{
  "conv_stem": false,
  "widths": [64, 128, 256],
  "lr_schedule": "linear"
}
Rows from block 12, named by matrix and row number. Each number is 500 + 25 x the weight over its row's rms, rounded and kept within 0 to 999. All counts start at 0. Numbers have three digits each. After the name is the row's rms in percent of the matrix's.
# fc2: MLP down (model.blocks.12.mlp.fc2.weight, 256x1024), inputs 410-614
fc2.87 101:492495483474484523461491487476453503524547465472580451524462488492480490509511486438480491548492446493518499536444505513444461434489506535503489492485500476489461430491495494506472508484489491513528512509490475501516489487493459502502463489458500539515536489492500516502478435498470495488485530501494489510514492497496525491516483517518491512494508506494474531510532499521501503531484484472485464482506515442477527487496500504508510483486483503568507486502515480475477496521521441530481493469482487499485498504477512537511514444510516479543507496500517479499475487509441463488457509505519518485496484493524506472520
fc2.88 106:493481474511516543528497496519480526503451518523470504447479515544504485512566514489534529463487518523499487488513481487562495510514490481513481517482517509496536544484471473500548462526477472498495568551509504509479469484482498504436512502429496464455542487512497507415417456487495493513459493458496480531464509484526452440534524519493525497516512490501496514483454509478503505519503480509433504486493473472527487492482515524508503530540510498531454509504506494505409480500476525426511496498510495519525475495512487506527488511506527507422482515489482474498530488489502530511532455506505505507518496493441519441532
fc2.89 110:474443533520456522494509467506451547508455494488486445490490472487499493447427518541487480525539505541499501487475514503534507502476472498545515472456446491497480534497499455520526547519520526491455428487513470503480509515503491498522515528471498501511514457497482525495532471496471510505528493516476513510445462491523479502530499497495476506519520504509503489515501497517534500487519514522491469469483499481504500500471503489430508477468477507467508490495460502451481514481506494426504448481498518519491507493498499490522477487501456508423491499477475530528533483504517487510506467512448493519470483482490541490474
fc2.90 085:480501536505502470530491519521545497477520517528431517504562508502525505490467483503525524434497489501508484486522496509537522488539513453510495499565459547491469515504520498477473506539476498479491496497496509485494493487512511477491530517565502474498469520460492489503466529527540510494538513511522491451519512486535511515470493456529517518505479482506517485477498470475527470497494520508490518526491542545458479513507490493595501525546518503475517498499519485499528512495503527471515468498483478501505493501525494495521525530486524537507487503510528519475520492490534505500535537507487491490515519517541478507500
fc2.91 107:491514505524525487494513499482471531503494493516523535475518524523531516487498553517526504496519542500531525497518538457511526525520514528495525506495500548507517512511519496526518463542496516536528481465504509508527511521544495530456511470466481495454500514532511527500516491515558510509489505475496497529523500539450462457513508459482539506527489510519502522499485520506480524495497503508468528536528517507513478510513511531560486510505560525517477519518528530525495528480491539479495502516520510511504509519545505460504511546522534497471478516497488488499501504500510502530564461535477496488568552504507479543478
fc2.92 092:535493502501470469497492457486491530506502466466495477483431518532523496497531542505481510544501480486498524510472525520516505527501503512479494474495514503499488506484544516523488464528529508480514484543507500480515558518501453503522472436540484581547514488450462508480524484506519500493469510448471493553538499512470528508484451502473486502493488499505509499519514552483463533502491500503485471512491458546504497497490500512524484494514490508486478493529486492503468490509455509446480502483458504474480517509473469508480545489500515508436482498500496468511534518504503522495479464501506508446508499471486517488481
fc2.93 096:497480520553544469528480512492500427485523495515471551520511492512502529517509469535514525457469474483514538500545485503527535482513522462446492464502528511511475497504518494475511484490500450486499512463496516495498484470509494512515484483510497522472491518474507482508482507514545473492525486498498473467562513457542492537483490446510541471499461477510494489479475470499523470496477494474466488521501533500503475488517501465541496524485475494494555479491531484496534523464504510553529488517487496482494492489527519508506473528491521481521470497513463483492484511493493506454494484492539503504516541502522493525520
fc2.94 103:535518497478501462500468478482418512506520491499515491493520498526487504582574479495486482504479457496489501494474477493485509497481497525488493482589512490504481476483548515497527508481510504504500531505496497486536517457507490492500464483514498559523485516477503491458525387493496505517493518504487513493513505482489543492498493483522449487503495500481491516511486509494514485483489480494512466504456524492479489488508479530571513496502503492506507498496455477536542480565504491521500522496469504461469502489425489540501534488467444479494517485497522478513481529513484485472474432486534514472460473462476442495507
fc2.95 105:527495543506525515516515500481462512517511454493549474519473483473441516458507466514494509466501454523494525524534502511568513466488504482482508511511572472516485482500407502484536511494505506474480502518488483500433474483476466498523462544470505541526519495498508516466480394522476483493498477517493538467525483494531503532486497519544498464459532479495512501489506480506516523506481491539524503507465490492495501511475502497471520494450509494440552507489513489483503503456517454523490461473495497468488481531502502519487509497515446460512521508504494497513493510519516491498445474482527515530475475523481544476480
fc2.96 100:524478502481508503493501498503496502514487482518444491511472491558530486533559514524496471548471513503508496518492496517531479502490476497518499472503504506510469547484544488521536509503506496485478531597506485507508531483478530512453502449500516544538513512483489498440526425505500483492470501382500507506543514482542527449517493531530466498501495500507496504522488514492461500491518505475480491499478477520505488496491487527497476521519456517529500527519539507505460464544472514503516528479487495536486522485432487530529501486496542545464508480491509473496534542491501511493506487488522492495537488480487491476538
fc2.97 160:523469509488471520512511515511539493517510506518456484506461498529527480458484516510522514536499514513509448515488512513514478480500511494528497481523467516491514523497500458512543517507511510505467486519527496517474495517503506472504521466528523489515514452496476494493517498501470519505454515460516475485493469518515520480508469526525526505511507510462508499516526516486461503497530508498489519421499501525486509494498497504436494513518346520489481499498497493444513491525506495528512487493498477519506539497516489526534447490493550524519521516521530467502531498487497528515511507501479513482516485476513529477519
fc2.98 103:502482519477495531529486472510481498480511493521500528521572486494495522551514477528475506495496549489499520490536492506540526496515509485500505519539460519498498479497516529495519527508484523502496560572475519492503503488494534506519488549515516516498460522502504503468524512488544486513504495552513499510507529479498531537554494510530478493530505475510523500490511480503546503496501492510525524539452537512498466481473474491561542538516546492495541515472519484528506563483517524498474490549491518506501506510510510506515518533496498519533520500502516538502531490515512434539535504500511487499509495500480512478499
fc2.99 082:495481533501519461493497534519559541516502565496494495481505536525512539525387536516481490471489504496505494491490512488548491485522498531503520493487487527496514530506471486531515515518512509503457415497497512515496480534465519512445514492528469496508512541510479492510451513538531521487501490447513511535518498485491500468460472526428538520516519517517523497495503514474490529533487503509459538526516488510493487536494484528500441522527529504428478528503423531531463456463492513448488491499541511546497485498498495484497522513478562514472501493517486495495533498496499533484514533480447510535534496506502505455439
fc2.100 115:482463517479513462495508503507558478508520511502501504502498497483503517423387514483488490497466494504509498517503504481481483435504513473512508496453474494507511490501440475465417517490485499492474398441486519513484470502497497483535522516588488432472500482500497489585495584519499503503549502580497477478449484495476478540483513498473475501475508475488501492504512483496525505491485502503495499482534516471477499516489482475442519479509505509458533493492471508476540523457480493541507487468506480522508501498504510478486490491490490494524498489516481541498493490515504485511500559503463511535517496511537519525487
fc2.101 103:483476490485486469500521501496503504528499519494495463481459500505466479508504530480489464559481494480489495514454513525435467444498474528485500465549418518487489458491501490508498499480499495530516493472513501483500500502506487465513512478541503481533486489500504457495533481517460470499449495457467507512478512476480495480532482542458467508464505499464499500506524519515470500496503496495518463471455502505486518499509491525448502505492423497510519486510447475472467495513490482482479531482490498466536479484438531534514467476495483512470493483511454509493504489494498525486477490475481505458476477477503478477486
fc2.102 092:509443542528491506512523504526450506512520509509466527503464526513553507553517507520492507500455491513519522510542486508551483454510520493508507493486582502522447564516480488459522527532507482502513494443493471487487493499495476510497517481475466523489536490467486478481456382546502516482474498502528502451540505491533533484415483479523540488516504489494499499483514468495494498503464498526463469518506478505490490509456508519513490503495503522504501492501512491504497491485515520508476503504515480504458475486538499520483512502500550476486489515506530454474508501486467512500518454479528501539533506496474525485517
fc2.103 111:520510458487486508490509478491404495500495512521500484495496489537494519537516500459487496517461467496470502489450493497488497472493484520505484530568422517472476466464515515516487529494504500509460518525508485484519520511507515503508498497522494461563497504519503511429502347502477499500478489467510521507512506465487522449504488518517502520501516526527489482488499503508475493494501491490466488508459554512499511497511511488452491516491488487500483495516546507517512499495506480471471527492509494504531485502444490523501470477501513519520529489480525501493496504527490480516500451487513491466515487502453522514513
fc2.104 100:515527510472480501475499502497451563500499533524548487509558508533504525505516486515518521496459522515498478504484501520567473445490512491477499525542538492513502505516452495501496480511507503491489525537518480514489495490522503503498520515478522540537533510543499522414477432508525484515527515540490490527521501497526504557563507500547512507514499505494491519509558505516564516508502501510584507500501498528540525499488519552549500513523484496493561481501552475511455513500488489457509510506490478467522501515476508506508546492533523498503476519491487539503518504511517477530508447533493507527473519473466502490532
fc2.105 084:489477480468491564506496519486485483525506508507545482518546491485459484569615471489534479532471526520498481514490516534442479466540505504479503514477545491521524495470474529525522513495487466508513581458494492496515504477503530517463481477458515502486496515533485521500492498476487502513463485473535508545488535476527497482484530504530458525487487533497462534480514508491528500505516495500524481514499514492522529490489505529539522505503489485598493497509527483522507531546511484537530507495523490502536513492489493513527508471504486504572495501513517488491525475499484487522486492518543522492465492497474480471516
fc2.106 097:516468507505502483501461468476550472511508524477534536478499501519486491489453487507515497476524475503518509495525518504522480492521526499473481498497491486494475516488511526524473487505514478506488418512516516497525504494510490507516501484561473527549487516493520494500485562535517503483512456496512487485512483455503447525531465483417482478502473484498493510490552485477512525485485534507508482519468519491524467509529513502487472476520504472498517494490460520518460503457489528415516514528520512504492473518493505442485513523468502467456465508508467484505473527495500492476514567496481509537483488495509477520459
fc2.107 107:491466486500493500511495516520623469508493519490424557492511485499565518513490489518550521471508525491530477469535513493459513511491504504515495519461507497503486533504554506481526520515492488506474501481491512498495506496532495522499481463508491512446470497460489474578471626472548498499518488506508479496527514505501516519483525453493487483518510487503473479501479498464498486498503504481496517516546529496493500502518458470542475489511520499503512490501508520511548514482501538570536487499510495489483516495554474498519498507511529515527504515515518526493528501482515514497525585495481491483533533492554484507499
fc2.108 105:515540501497497561502484492485456525513456481494534513534530493491481491579621486512496498499525488512500498505501514516495522546496490525507499507469553480493514500504545537527557491486501500492543607489507497507496524501499493481485484484359517559493490506517479514414478416471522483508491487465497515510551501523474497476517488496542482489504484511499488505522472502501493498509498486507499494513472480510515504508488522511559497511493508496545481493498537500530454490527502479457494505491496520487495504481456489518490520491528495494483531504489517492513482507495511503484481464501545507479496511500480466485508
fc2.109 105:502494503448444435478475502505476494502531484489522464484482476535459488437477486494464442526497463514475482497436494518457486494491503506481495472519434499480477456504472490504424510460504532480489461477502485507518526493483496473537505513585504541532491527488490490493552554507491496486517509519495496488448493457484501511525474544430485522486531491504517499531511519521535492489505496502522467504474490500497510500494481518472503470524490508454506494531404478486496460475490494451494535497492512498474481494474501479478508510509446494452479501510450560501519503503500471458469515488462504506435469493494478512481
fc2.110 133:519510476504491526488493495486445511502496483476495497477474489512508485566613502496502500520504479490493507493497503528501508563489497518486502495493532482513497498507551530540556481507514507507514616559500484489528525507487502501464474466424524582510499521525485489428503420490502490509474484441508507539565509490499490459499494507500515497485494527482487525499492524506474496496523492485486488519478481509528505494501493514541486499503503494563472494504515503520429464536487484437496524495500485500491521493467500503499513490520503498469503492488516460490495504497483502478492451482568493467479499485466472478503
fc2.111 101:518495492501480535516519504499554553498448532525474465479523512516541497441477538486500468552504514527500465511504524465511506546500495484543504484445508485498543577531470458531513499539507523503455499581521507506483523508477522491475546492451515522479496476467488510517501546471479534510478512480508491546437490530510485450483535545493468505493511508510484526494452530495481501519523520517474530451519480488550497488479494522487491511520496522464426514516409531508489441511511503517477496460507498560490515503486487512518488498511504489462491516496513474505546459485541522503511510479447481487462495510496509470491
fc2.112 114:454534487524480516505520522496457477492483475461504499515482511523515507428505552508514547471484497492528492491452497457500502483497509517507499507521508519513513502498489453536515517525483474504524499434517474517505494506536497526475531472483500454468497488510478543499486455527488517502477499431531505530494486516502521447519518512517553500501493505503475520520496492509482489502508508507466514514497517480497505480525492510458496514484492503524502509540539518441514524526516499487516493479521478476494538500572478500549460516532509513485510492496526450499499478464486528543550467491486501409521543492510496498500
fc2.113 094:508481475490503476489519503478475520502492484500500489516455511515452505423476485507480529530508492490487504496475504486580479477518498479496524508485482488474477477497468481504470503498528514519498542552497504500473502477506482504537491560515485485531475500563500530473495479492479523502508489510490510514476493507519490525529492526506504501487534520495496507518533505529520510514522514487598509436496500485504482499465517507384532509466510498485519501479512496449496514444541476498497501497503523534500491519493503446512474488549481518493487505490486547504489504511560440507498514476543517530476517514484545499519
fc2.114 080:484424466475503452498456488498544492509534470527524523459498479524524474481469516502509531521490523509507490501496536522540451483487511521483502509555413503479509520510512481524484493511506489501482480554488475492492505478509517505546507479593459516536498511516496492498501549524523488485493507474463466525496496508497497534515469479465524507504492513500524482508567539494506462476502483499539502538479484493494510505509503511477488521466494515487519477496532498475481501483463529469480532509497488490516492480491486474490467526484528532491499499493452541488512526512507478504491544489498502504542500474499502543510
fc2.115 108:476521521500507461501473520501514469517501490506523520518549513469516507509480502513532557442527553501497512501514507517527529532525525511477522517487532495530530490519509529478541462516502478494523497432511521501491491496534487531513518511469519523477500540517487547522498524503549520527534522543499523484512509520508483552513512467536538525516486515518501495502509476512574515495530505492485527538546522512499491503523522463575522519525534512497520491522533504524511550477520510537514485521477523494521530493588494491519541520512508507510474495517486546508496491497520489533518476554517515534502547500506496557499
fc2.116 121:535500488521534516523475508519420581492502494542456524490507503542522544558575512512533508495503548518496494488514498497531519521507499500486489519533527500521515554494512500548544469541516519504501551554504480504486525512522497522437511502459511503515507516518517496412455371508531505502477493451494506518555500527501507453536498497527512522529507517513505512499504528501479504511503515514497521504497509519539498500499532539532503549511492495524485506506588493522466514516506520455504506554522496488528498488513519490517533510509540499478504501481500471494514511493498522520518426508529511474547521513451490487488
fc2.117 110:475494493527538455482476473493424504479497487476542487486456513487501543464514507469505509480532497508498534508492488481496501502501495499454491516523517510515489474517427488497435462506523492507530523486484504474517488479514469524470520505485457461493518544508533499478479463508472500480482500520487547516465496498446439467472491467469489537490526486536501515496483470532492518525477483539467472519488492491488483517513495504478508486479570508495490517511558501490503520465493482442467519520483519454508439529510512479495499510521483466477459486480448484504470512505497491512524430511533505461539535521456520516501
fc2.118 107:507529491486489485474482506470496476488459514492529480537508505499449507534542442483466473487512465492469501507499442496482532544463473494534494507491505484476469495493519525531525516438488513506524553537488510499502516486500511505496476510460503464498480514528496498487529462478478474490484513545502527484526492452504468456490520519517458500462518496493518493476470458538498489506488473470505470476482473475501498487498512455447502483489496474514479494481518512519483508481525479499487541488499515528510485483475512476477493460517424517500492516510495506491477517536477470496454476501534478494458530495511468543489