{
  "arch": "caformer",
  "n_mels": 64,
  "spec_augment": false,
  "win_length": 400,
  "norm": "layernorm",
  "fused_qkv": true,
  "qk_norm": false,
  "inner_norm": false,
  "depths": [5, 5, 5],
  "init": "kaiming_normal",
  "optimizer": "adamw",
  "grad_clip": 3.0,
  "final_lr_fraction": 0,
  "warmup_steps": 850
}
Rows from block 9, named by matrix and row number. Each number is 128 + 32 x the weight over its row's rms, rounded and kept within 0 to 255. All counts start at 0. Numbers have three digits each. After the name is the row's rms in percent of the matrix's.
# fc2: MLP down (model.blocks.9.mlp.fc2.weight, 128x512), inputs 43-85
fc2.0 113:177092140134142109145123154124111143131136146162137085125117137086074084129167106142106134122120106136105132101063094084131141159
fc2.1 085:164158154130139105120119103127155128145159127126174082132127172137072071092165102099163112105131160146150122154130187128187149125
fc2.2 110:046157144157115111120167150039109102133174142135152172136127136187083106119112164156155089087106116127158125091145152110105186148
fc2.3 094:079106120160151140118135127164127097112108180087136091128147170093114160117112068161119123109116062111103122097148162073127095192
fc2.4 104:105063110135094127113090126159081141119149117131103098134091076048137108118122091101151113167124175051106123063139163093099108112
fc2.5 098:146105132152190169101158135182112092107133132104125078087135213127150150141124101116102154135120090141107121159108127132126116163
fc2.6 088:166163094135159126086142082229130173142105069146139151173110168127133099126106204104148161134145158145146117171104117125107061042
fc2.7 082:151141127077081139130113126151088178105130117185127146125085084138178143168071170129148161146118164087108132119108085215145157125
fc2.8 106:135166135083151112097164116132161141117156105135150097081131129194121147157133122131113145097177169169110127162126111170138135106
fc2.9 093:125152103100131117079133099205155136108103077170116103101100062133152126146110143119106105085128171122157128102129120162113083044
fc2.10 081:182167075081114095171114148243111189102125135160068174139148116119042132155086216132178149108143129164144130193122137126119142079
fc2.11 108:153124082071106143094129124148165087079069167102138140149107206128132168158100093143134131050082085117121094181162156122134129111
fc2.12 117:150146107117115135153128126134130179144149101159105146135118091132182146114123179121128177167155146150152168147120138197176135082
fc2.13 114:169121115059118079131120131104165127146125096129100129077132160160074129162138102179138114078153143186097129176166122140133115155
fc2.14 100:106103120107124163094123162099060158087113091142125135137151123159206136166093188102107205187094153135153121142111087170144160123
fc2.15 100:119140116172099112113129144139151173104185123122088189126096132110092098155132098148098137085112142172123144101149161115124170127
fc2.16 091:152091134074148137160106156069137143131102130168076053033145009155178193172126120115103117085197130130113163125180111167093116154
fc2.17 106:203168129068119096154138131169166111098189123124151091089121130127130141164101125147116113099205180153084108151165094173143148129
fc2.18 082:085152156160185147147148092167129101134119135146143113135086073151126135192095154104107088099164069131150110065158165139085124122
fc2.19 101:138161123152187098169123157102201098142136159083108150095124164101067117111171133161137120125188122140127117137145166167117156173
fc2.20 090:102067166107143165142143090217125140109086133141093111138102103076104143168101109109113145108140121100120198097148122121122085128
fc2.21 094:111109172120125101119141124152139162124134076162150141061105113185176203170114105146120164143179115112045104146148132133125123142
fc2.22 082:128109093094125138127112084172152129091107145156186109125103228083025106130164078137149127118150055140110102140082138130134068145
fc2.23 108:090100148121114146146085165093125171147081108104136085139156069105172113119111123102112097133129125106133122082120165089096098121
fc2.24 091:095124098205138150087123145065137094130098120096129134156157140100153117112100110090104129140093103133160180097158193107139129146
fc2.25 115:087146142120130121093115115126135084148077122173148178157115170144128209148103156192149097099115071119080116118200185145103149165
fc2.26 110:128128109110138159091160099228060134106117100140111160140115127142192154154126157100146138144110096093164116150058136154107082097
fc2.27 117:127099147115161118149141138111128132153133139158124142166127171191053127117134198124125111104104062156167075116164140182136100132
fc2.28 102:134091132135137147139133105139083126097135185148191109141114202065085111101144113101149143144088082113160114095098122131142091152
fc2.29 106:096124117159120178085100153082096154129104134083110144163175157108193093112099185116119152145075148106167134157073120119113116111
fc2.30 096:137130081144138093119124143221168097127108154082128070159187112100063096127134060140098076043138141140183085156142199077131090125
fc2.31 109:184068116118152148104110086159122127098110122109134045147155170067142085117099110109114158162153135142106160135112143101155079085
fc2.32 100:095168150151133168153154146162035110127130122143133163136134097156175112158145166140164132162109122119160096113108072091111042105
fc2.33 094:125193168150158114132171145186140127127105143105100138163148184210101160129139091153102118083159098182137131209152228139095097131
fc2.34 088:150123150078109105117157133147095133108197153138133111117119043129161169134092099115118153167154134082122084095097094119110135119
fc2.35 093:093126112178148110127149141093144102126140149088112141158144170100082128090180087113124089108084052117157119118115145046165112153
fc2.36 113:086110103142114173084151087194061135141139139152150139173111152114164073166125142071138157154075145109171121124083103124157130097
fc2.37 100:084171127133150151128094151058159175166084095086143164133172100141228091041118161108135127133110124107120174115119134079092115109
fc2.38 104:060115141181132112109137137132128121151062086121121223145150081153123144170174175133123093071116073110115115138127168118076065151
fc2.39 091:166115168089127183102153129047139176164132061083096096057110180204180146101140107148115133161109123117103179126072120103160107165
fc2.40 098:094143165075103105153105131120106150109167091141108182143129073172140141150106161143161112125147138154109092138135098155057174125
fc2.41 081:135134123102111118162123135124122111164140108179165147123190086179093113127126138115121115185159203164144049130146089162113158143
fc2.42 092:108105146183142101124148081176172217157086098115085133195092134134101096144199103120151110112084125116110123096110144048125080117
fc2.43 122:155131117139139147093149102169143137145127113145121148161115137144167144128129158123120158150148150149176126151076141136193122092
fc2.44 104:128166155179148171132139135070081122168156068128109181082155100191200127118144187107113156169085119148142138148128125154124122123
fc2.45 102:166139163067122135130123161127159151138166096128119106080127082189161165099119112142162150157190186149118143174154114175175178135
fc2.46 095:083138100220176114137114158131053072139126182058138157124145186105089131107143157156101097120108070113158133085126101123103145183
fc2.47 092:126104127202131094107145112115090082127153155090170090155145162107098135104159080169126098175113099114141144134177164086147136150
fc2.48 102:223108102140123153135139117200187170122065132104129114101114189086151138113154117127133170138129140108133154153089164129158058136
fc2.49 116:057161150129120158152104091054118105138170132158140185109107147100113151134148176121198116191123105064080100044109103136081129139
fc2.50 101:091126153106132122182092148029078106146133181220137122108110076101135140149119101157151141121096090100139099079171072128067164149
fc2.51 091:083117121174130119123126142118099102127126199135119122166124181046089125138154141141131143138092117098142127098109083117106161154
fc2.52 109:068113164152131102145113137086110142139164134101106145086116108138122130065181144146131083146131111109083131079128115109082167177
fc2.53 105:143103118118110156129068097165181197121113105174096132160128154099085105148151116137144107168147170120116112118067122127136121086
fc2.54 090:189099130087128157113104156171093155096092126173125093123123154092168059130073118137141155156146132171130133164158147126122118087
fc2.55 103:165050102143103157098154115190129119124119131137195056179132118110160040150109094093135160195098171142148103156066075066193100100
fc2.56 091:177115145100135104163113103188155129146119078118079067065145161130129131126141119105167140159184209108030120161120112153097062088
fc2.57 088:135048135162181185120133120153141134158125119085149079174141116085185094161126060119143152165055123127196136128111116146138137128
fc2.58 090:122118113150137136168130166070110112156115134143075164115113104080132090121143169125132139135122127144142123140186100179087179141
fc2.59 115:098109155118089092169093182073174113161152181122145115094144077122058158084151074124085079124167148146115092080148113120066175175
fc2.60 109:151125093083118081103109152093245155124104161117109095123154067133129133078113045146080094081155131151143158126124198084116139116
fc2.61 093:142095150221141164128156110219105166137096144095131129194151135118160088166128118075105153144095093158197125109078146069127035148
fc2.62 088:102132098152100125106108140115105134138139120091151207131159050102089141126084149129117132112139135132135092114125102171111180145
fc2.63 106:064083161207138119166144143118116100128137174120172116149151054087078138125122052117113095138153098107178116066092126029124161179
fc2.64 094:115146130149107164147095122077100108105133113111095124083119106108184135092124147130150125182134103051061137068142117132099134150
fc2.65 095:138129155070098132119135112161139136125104061170111154136090168159151146184134130152154162083132099138048097154159176160112090126
fc2.66 098:157145100120124102088139119193125110107141151120163086160148134136122087139103126094132145156126168146164100164074115107169107082
fc2.67 095:149136136142140134080150106151109194133131089128128130162101079144177065165108151142141155108097192113138144132066163132168127090
fc2.68 095:147149119110103162104133122175104168138135090156163167154113100165195136171118137098125136186126187140145138112116066147177160114
fc2.69 093:196164145106147127160134102201173140145148099146071150110120150161100178118157158145123127086180124157084159173150145179151135148
fc2.70 096:156193141112101095170101176056105135135145130144131126081131067105175198117123155121129139136182136133077162098203138193060162134
fc2.71 118:044122156134151169109132132073077106135107068086086171146108126141204124132122209126168098129088145061112109080131093149123126101
fc2.72 089:114171102098111115146105153077117135131151121128119155147086079110105084116112202152188102162125111112100090112122113140100187130
fc2.73 105:147094085097126135157127162120186101107058139122094163124127186132154220142115124180087130045142080181120163194157168185132125146
fc2.74 094:112132089110131088091150093086138048112145178117104080085114207098050143095143088111114130095114081146101112139149096138107097147
fc2.75 104:074110125134126102141152101146111139131057169119138135122128108113145170115106138127107121071074056101143154076153148132089096148
fc2.76 101:118173096109147162118182124131172084124102102093118173134137176201191137157098144175144125011136076177107117218157128134110105094
fc2.77 092:169138107091111148179148155187143058103115171136088131103150154133166197174094113144112138071173082169130087215149089199097100124
fc2.78 086:153104183094109120125098081118139130148107074118085073034134107149191146098136107151091155152144150121042116141171124113110090112
fc2.79 099:145183087125093158144124131106099099114183187136158177119129087146121139116162182121204113172131159158122100092158086194105151097
fc2.80 091:183124131111118134127120106137104130143183097167102118116113160159142124136121126088167135137171175179080104176127092151183160087
fc2.81 120:113101174166131091122151143172103120116123117096098099127143131157096158132145114112089120097130099103091120100134132096096111166
fc2.82 084:129113135146141152123121126099115141126093166058075154152176172073158110145094097131148143142076041130149135130128195098159122133
fc2.83 108:110107124124107102134154168169058134123115144211144132206123120085130104159111150143165131148059119120186127150123087143185158120
fc2.84 094:142160121143155123118132111074141044118147214108161084124105180130078170023166087126144113130139068121122093117174115114134135169
fc2.85 114:092085162142136112103161121135094117112168129081143135147117104175088111136168111125123099134137116117151124130130056084153162178
fc2.86 104:115124146152136111135130165081126074130130176075125074100149180148071168099158078133087108069127074130115116146133128107127143217
fc2.87 089:068048163212132186140111099145099190149110115121133122199122075124186108146161107096102141168122124077147155107111077054138078141
fc2.88 101:180141102090118080163129156137125156100152151181163114149108083098112091117099110107113129151151192119126144086146123136112157066
fc2.89 104:134137108128098124086126124156153166108104112158179104210085152113150115149094105136133145124099140092143105105107133150147151085
fc2.90 094:133118119136132088157112124062163156148123219168146070136146103089041107131111078129105139077108093131177137110122063106142152143
fc2.91 092:121177108119165148111105119034137094161138071090168145070116123108121104081158145135127139187210160107096105139133115158069155142
fc2.92 097:185148117141118126158158100144140154137124146150100155139112174134095130109163140158130130151122131151168144135124136168166149114
fc2.93 098:112079123103117139121097149049127061128136172101150075094127113117127172094112086134068092113158133098101093091151109123105161172
fc2.94 108:115100130110121154113112118135150161106117087100186099179109140083098061113112126082158134175119149098124144072060091061126150119
fc2.95 095:197139117072138098134129119153191094131148149209154067103106184116088082120109135115134137108192155155075071196154082200109111108
fc2.96 089:120056123179107143126115139088108122119135186132159182190100112091083114144159146130148082155055122121174132075132083111140186136
fc2.97 095:140101129098098094146089212130131129138125113134073111096110163125105154122124099145170112160122161111090126125134135108104130145
fc2.98 117:115122161162154138137135158053156050138160147058126116112137114144110186114179110153091088104129080146117137098178167109114166226
fc2.99 097:131155134163110078104163089175123170122128161129142153173132126124130084136125127144109125123116144102136143127079118128188173147
fc2.100 086:135129079053115102139102141081185169135155161176152110134146100098100103086095128123106122123120191134139144118107164157131173114
fc2.101 098:166109160078117099112131100177162080144141128113098119083110101179111189135131110134115102118196154134108116165137123133124107121
fc2.102 087:180129111154120146131162061214132143139125143161169148175170195151154118127087093104118139134085162154168129117127210090169129098
fc2.103 108:134155116143105151134133168152086154104131091155157182189142128121175068173086164118173162176095142142170143139152100132150161089
fc2.104 112:096142136130100153114096145133075090100118082085064233115122129226180187183118181127116129105162079120094100148116139169095161129
fc2.105 132:181151093160151161126135112167187105144105153114162094123181085120145123135130111126102156145118161159162142182130148135165126109
fc2.106 097:175114131096097134140140101156165079112160082170145102097060180127117081137141096134177123150170180127105108188132082169166155093
fc2.107 091:178096114141165145099122109207169156112136113172148129186142140119101056160132128076151136158112122149167106160131156126139111071
fc2.108 096:152132092129133092135152109093153139162122177187171160148110162130075059087168160106136157118122144150150171137114172117123105124
fc2.109 118:082096138093142113141148155082129130142108175165195099173132070143124145172144110139137100110118119091177095061143100098082116152
fc2.110 089:038124135189118160097119111051124095128091121096194141173153117110165115081123156141133111154096109068144089116143124109109194115
fc2.111 101:181161081135114131128142128116120145164171156131124179148134132184156133095129141123124127139121145147187174136100158124143147114
fc2.112 100:067170148142100127130129118054119066133120103093104179097124163156070178112160162139150109070139112140086030134111120143099135168
fc2.113 087:166113117180136107123146111128118123147160128150169119180107146149048107161151098139076119109096096154179163108119155084154143108
fc2.114 082:077146157082114177158071142000141119179141101150122155113110069107157148095151161151168108182174125138150120075149123170103195124
fc2.115 095:129117111151148097139146141059208118166126126077135081056167086159104165143126074124068119098237127162133102180101124144092131166
fc2.116 091:156124135153152114109133104186147111159128127096089125149150101193154157174129085119091147140137149155143143175111183075131100141
fc2.117 099:111150168121133136131119124084128080132144157104097093027120076097203150146148093134098113095128127106084128098161132118098150157
fc2.118 076:170167116104101083152105168137123170121159149148084168168109175139078105147136110159126124081114094179150177116158146106148139109
fc2.119 125:112121121127123144149126126144120151146089088149116174148128135098163056084111154120160149158104123106126122124131122121093103062
fc2.120 113:094130152130141100133153145052152118129172148144145131140140088155066130112168130139134076096160182134136088079148115122092181190
fc2.121 100:181103093057141097210124131115153178143112139222157113158101156081069077090122104132150103133122128144141150128145143111145127093
fc2.122 103:089053101166131134110113156126140154123115168093120112144137139080159096081138104092129124155086147089131135107102176039099090135
fc2.123 107:122182145128118146134136147085146143132113118112099190096100168131187146089134212173155143136129121110092174167132085172091129124
fc2.124 127:177146111144129162116125110132131129118169133124134136126134127128128130140164127130159146187145160148129121141103162138187136122
fc2.125 104:175112105134107118117104138184104207073140122151150144161106148101122081119124143114164146159067197119156180141089086137168148081
fc2.126 094:107119169173138143137109138166078174121101081137067137128117024102172163183119138135129147093123120124119165106072065119131114128
fc2.127 103:141154154142132132125137120181118086100174167097181140101133074140128194159114140141102094105108094139146089146124142123126179168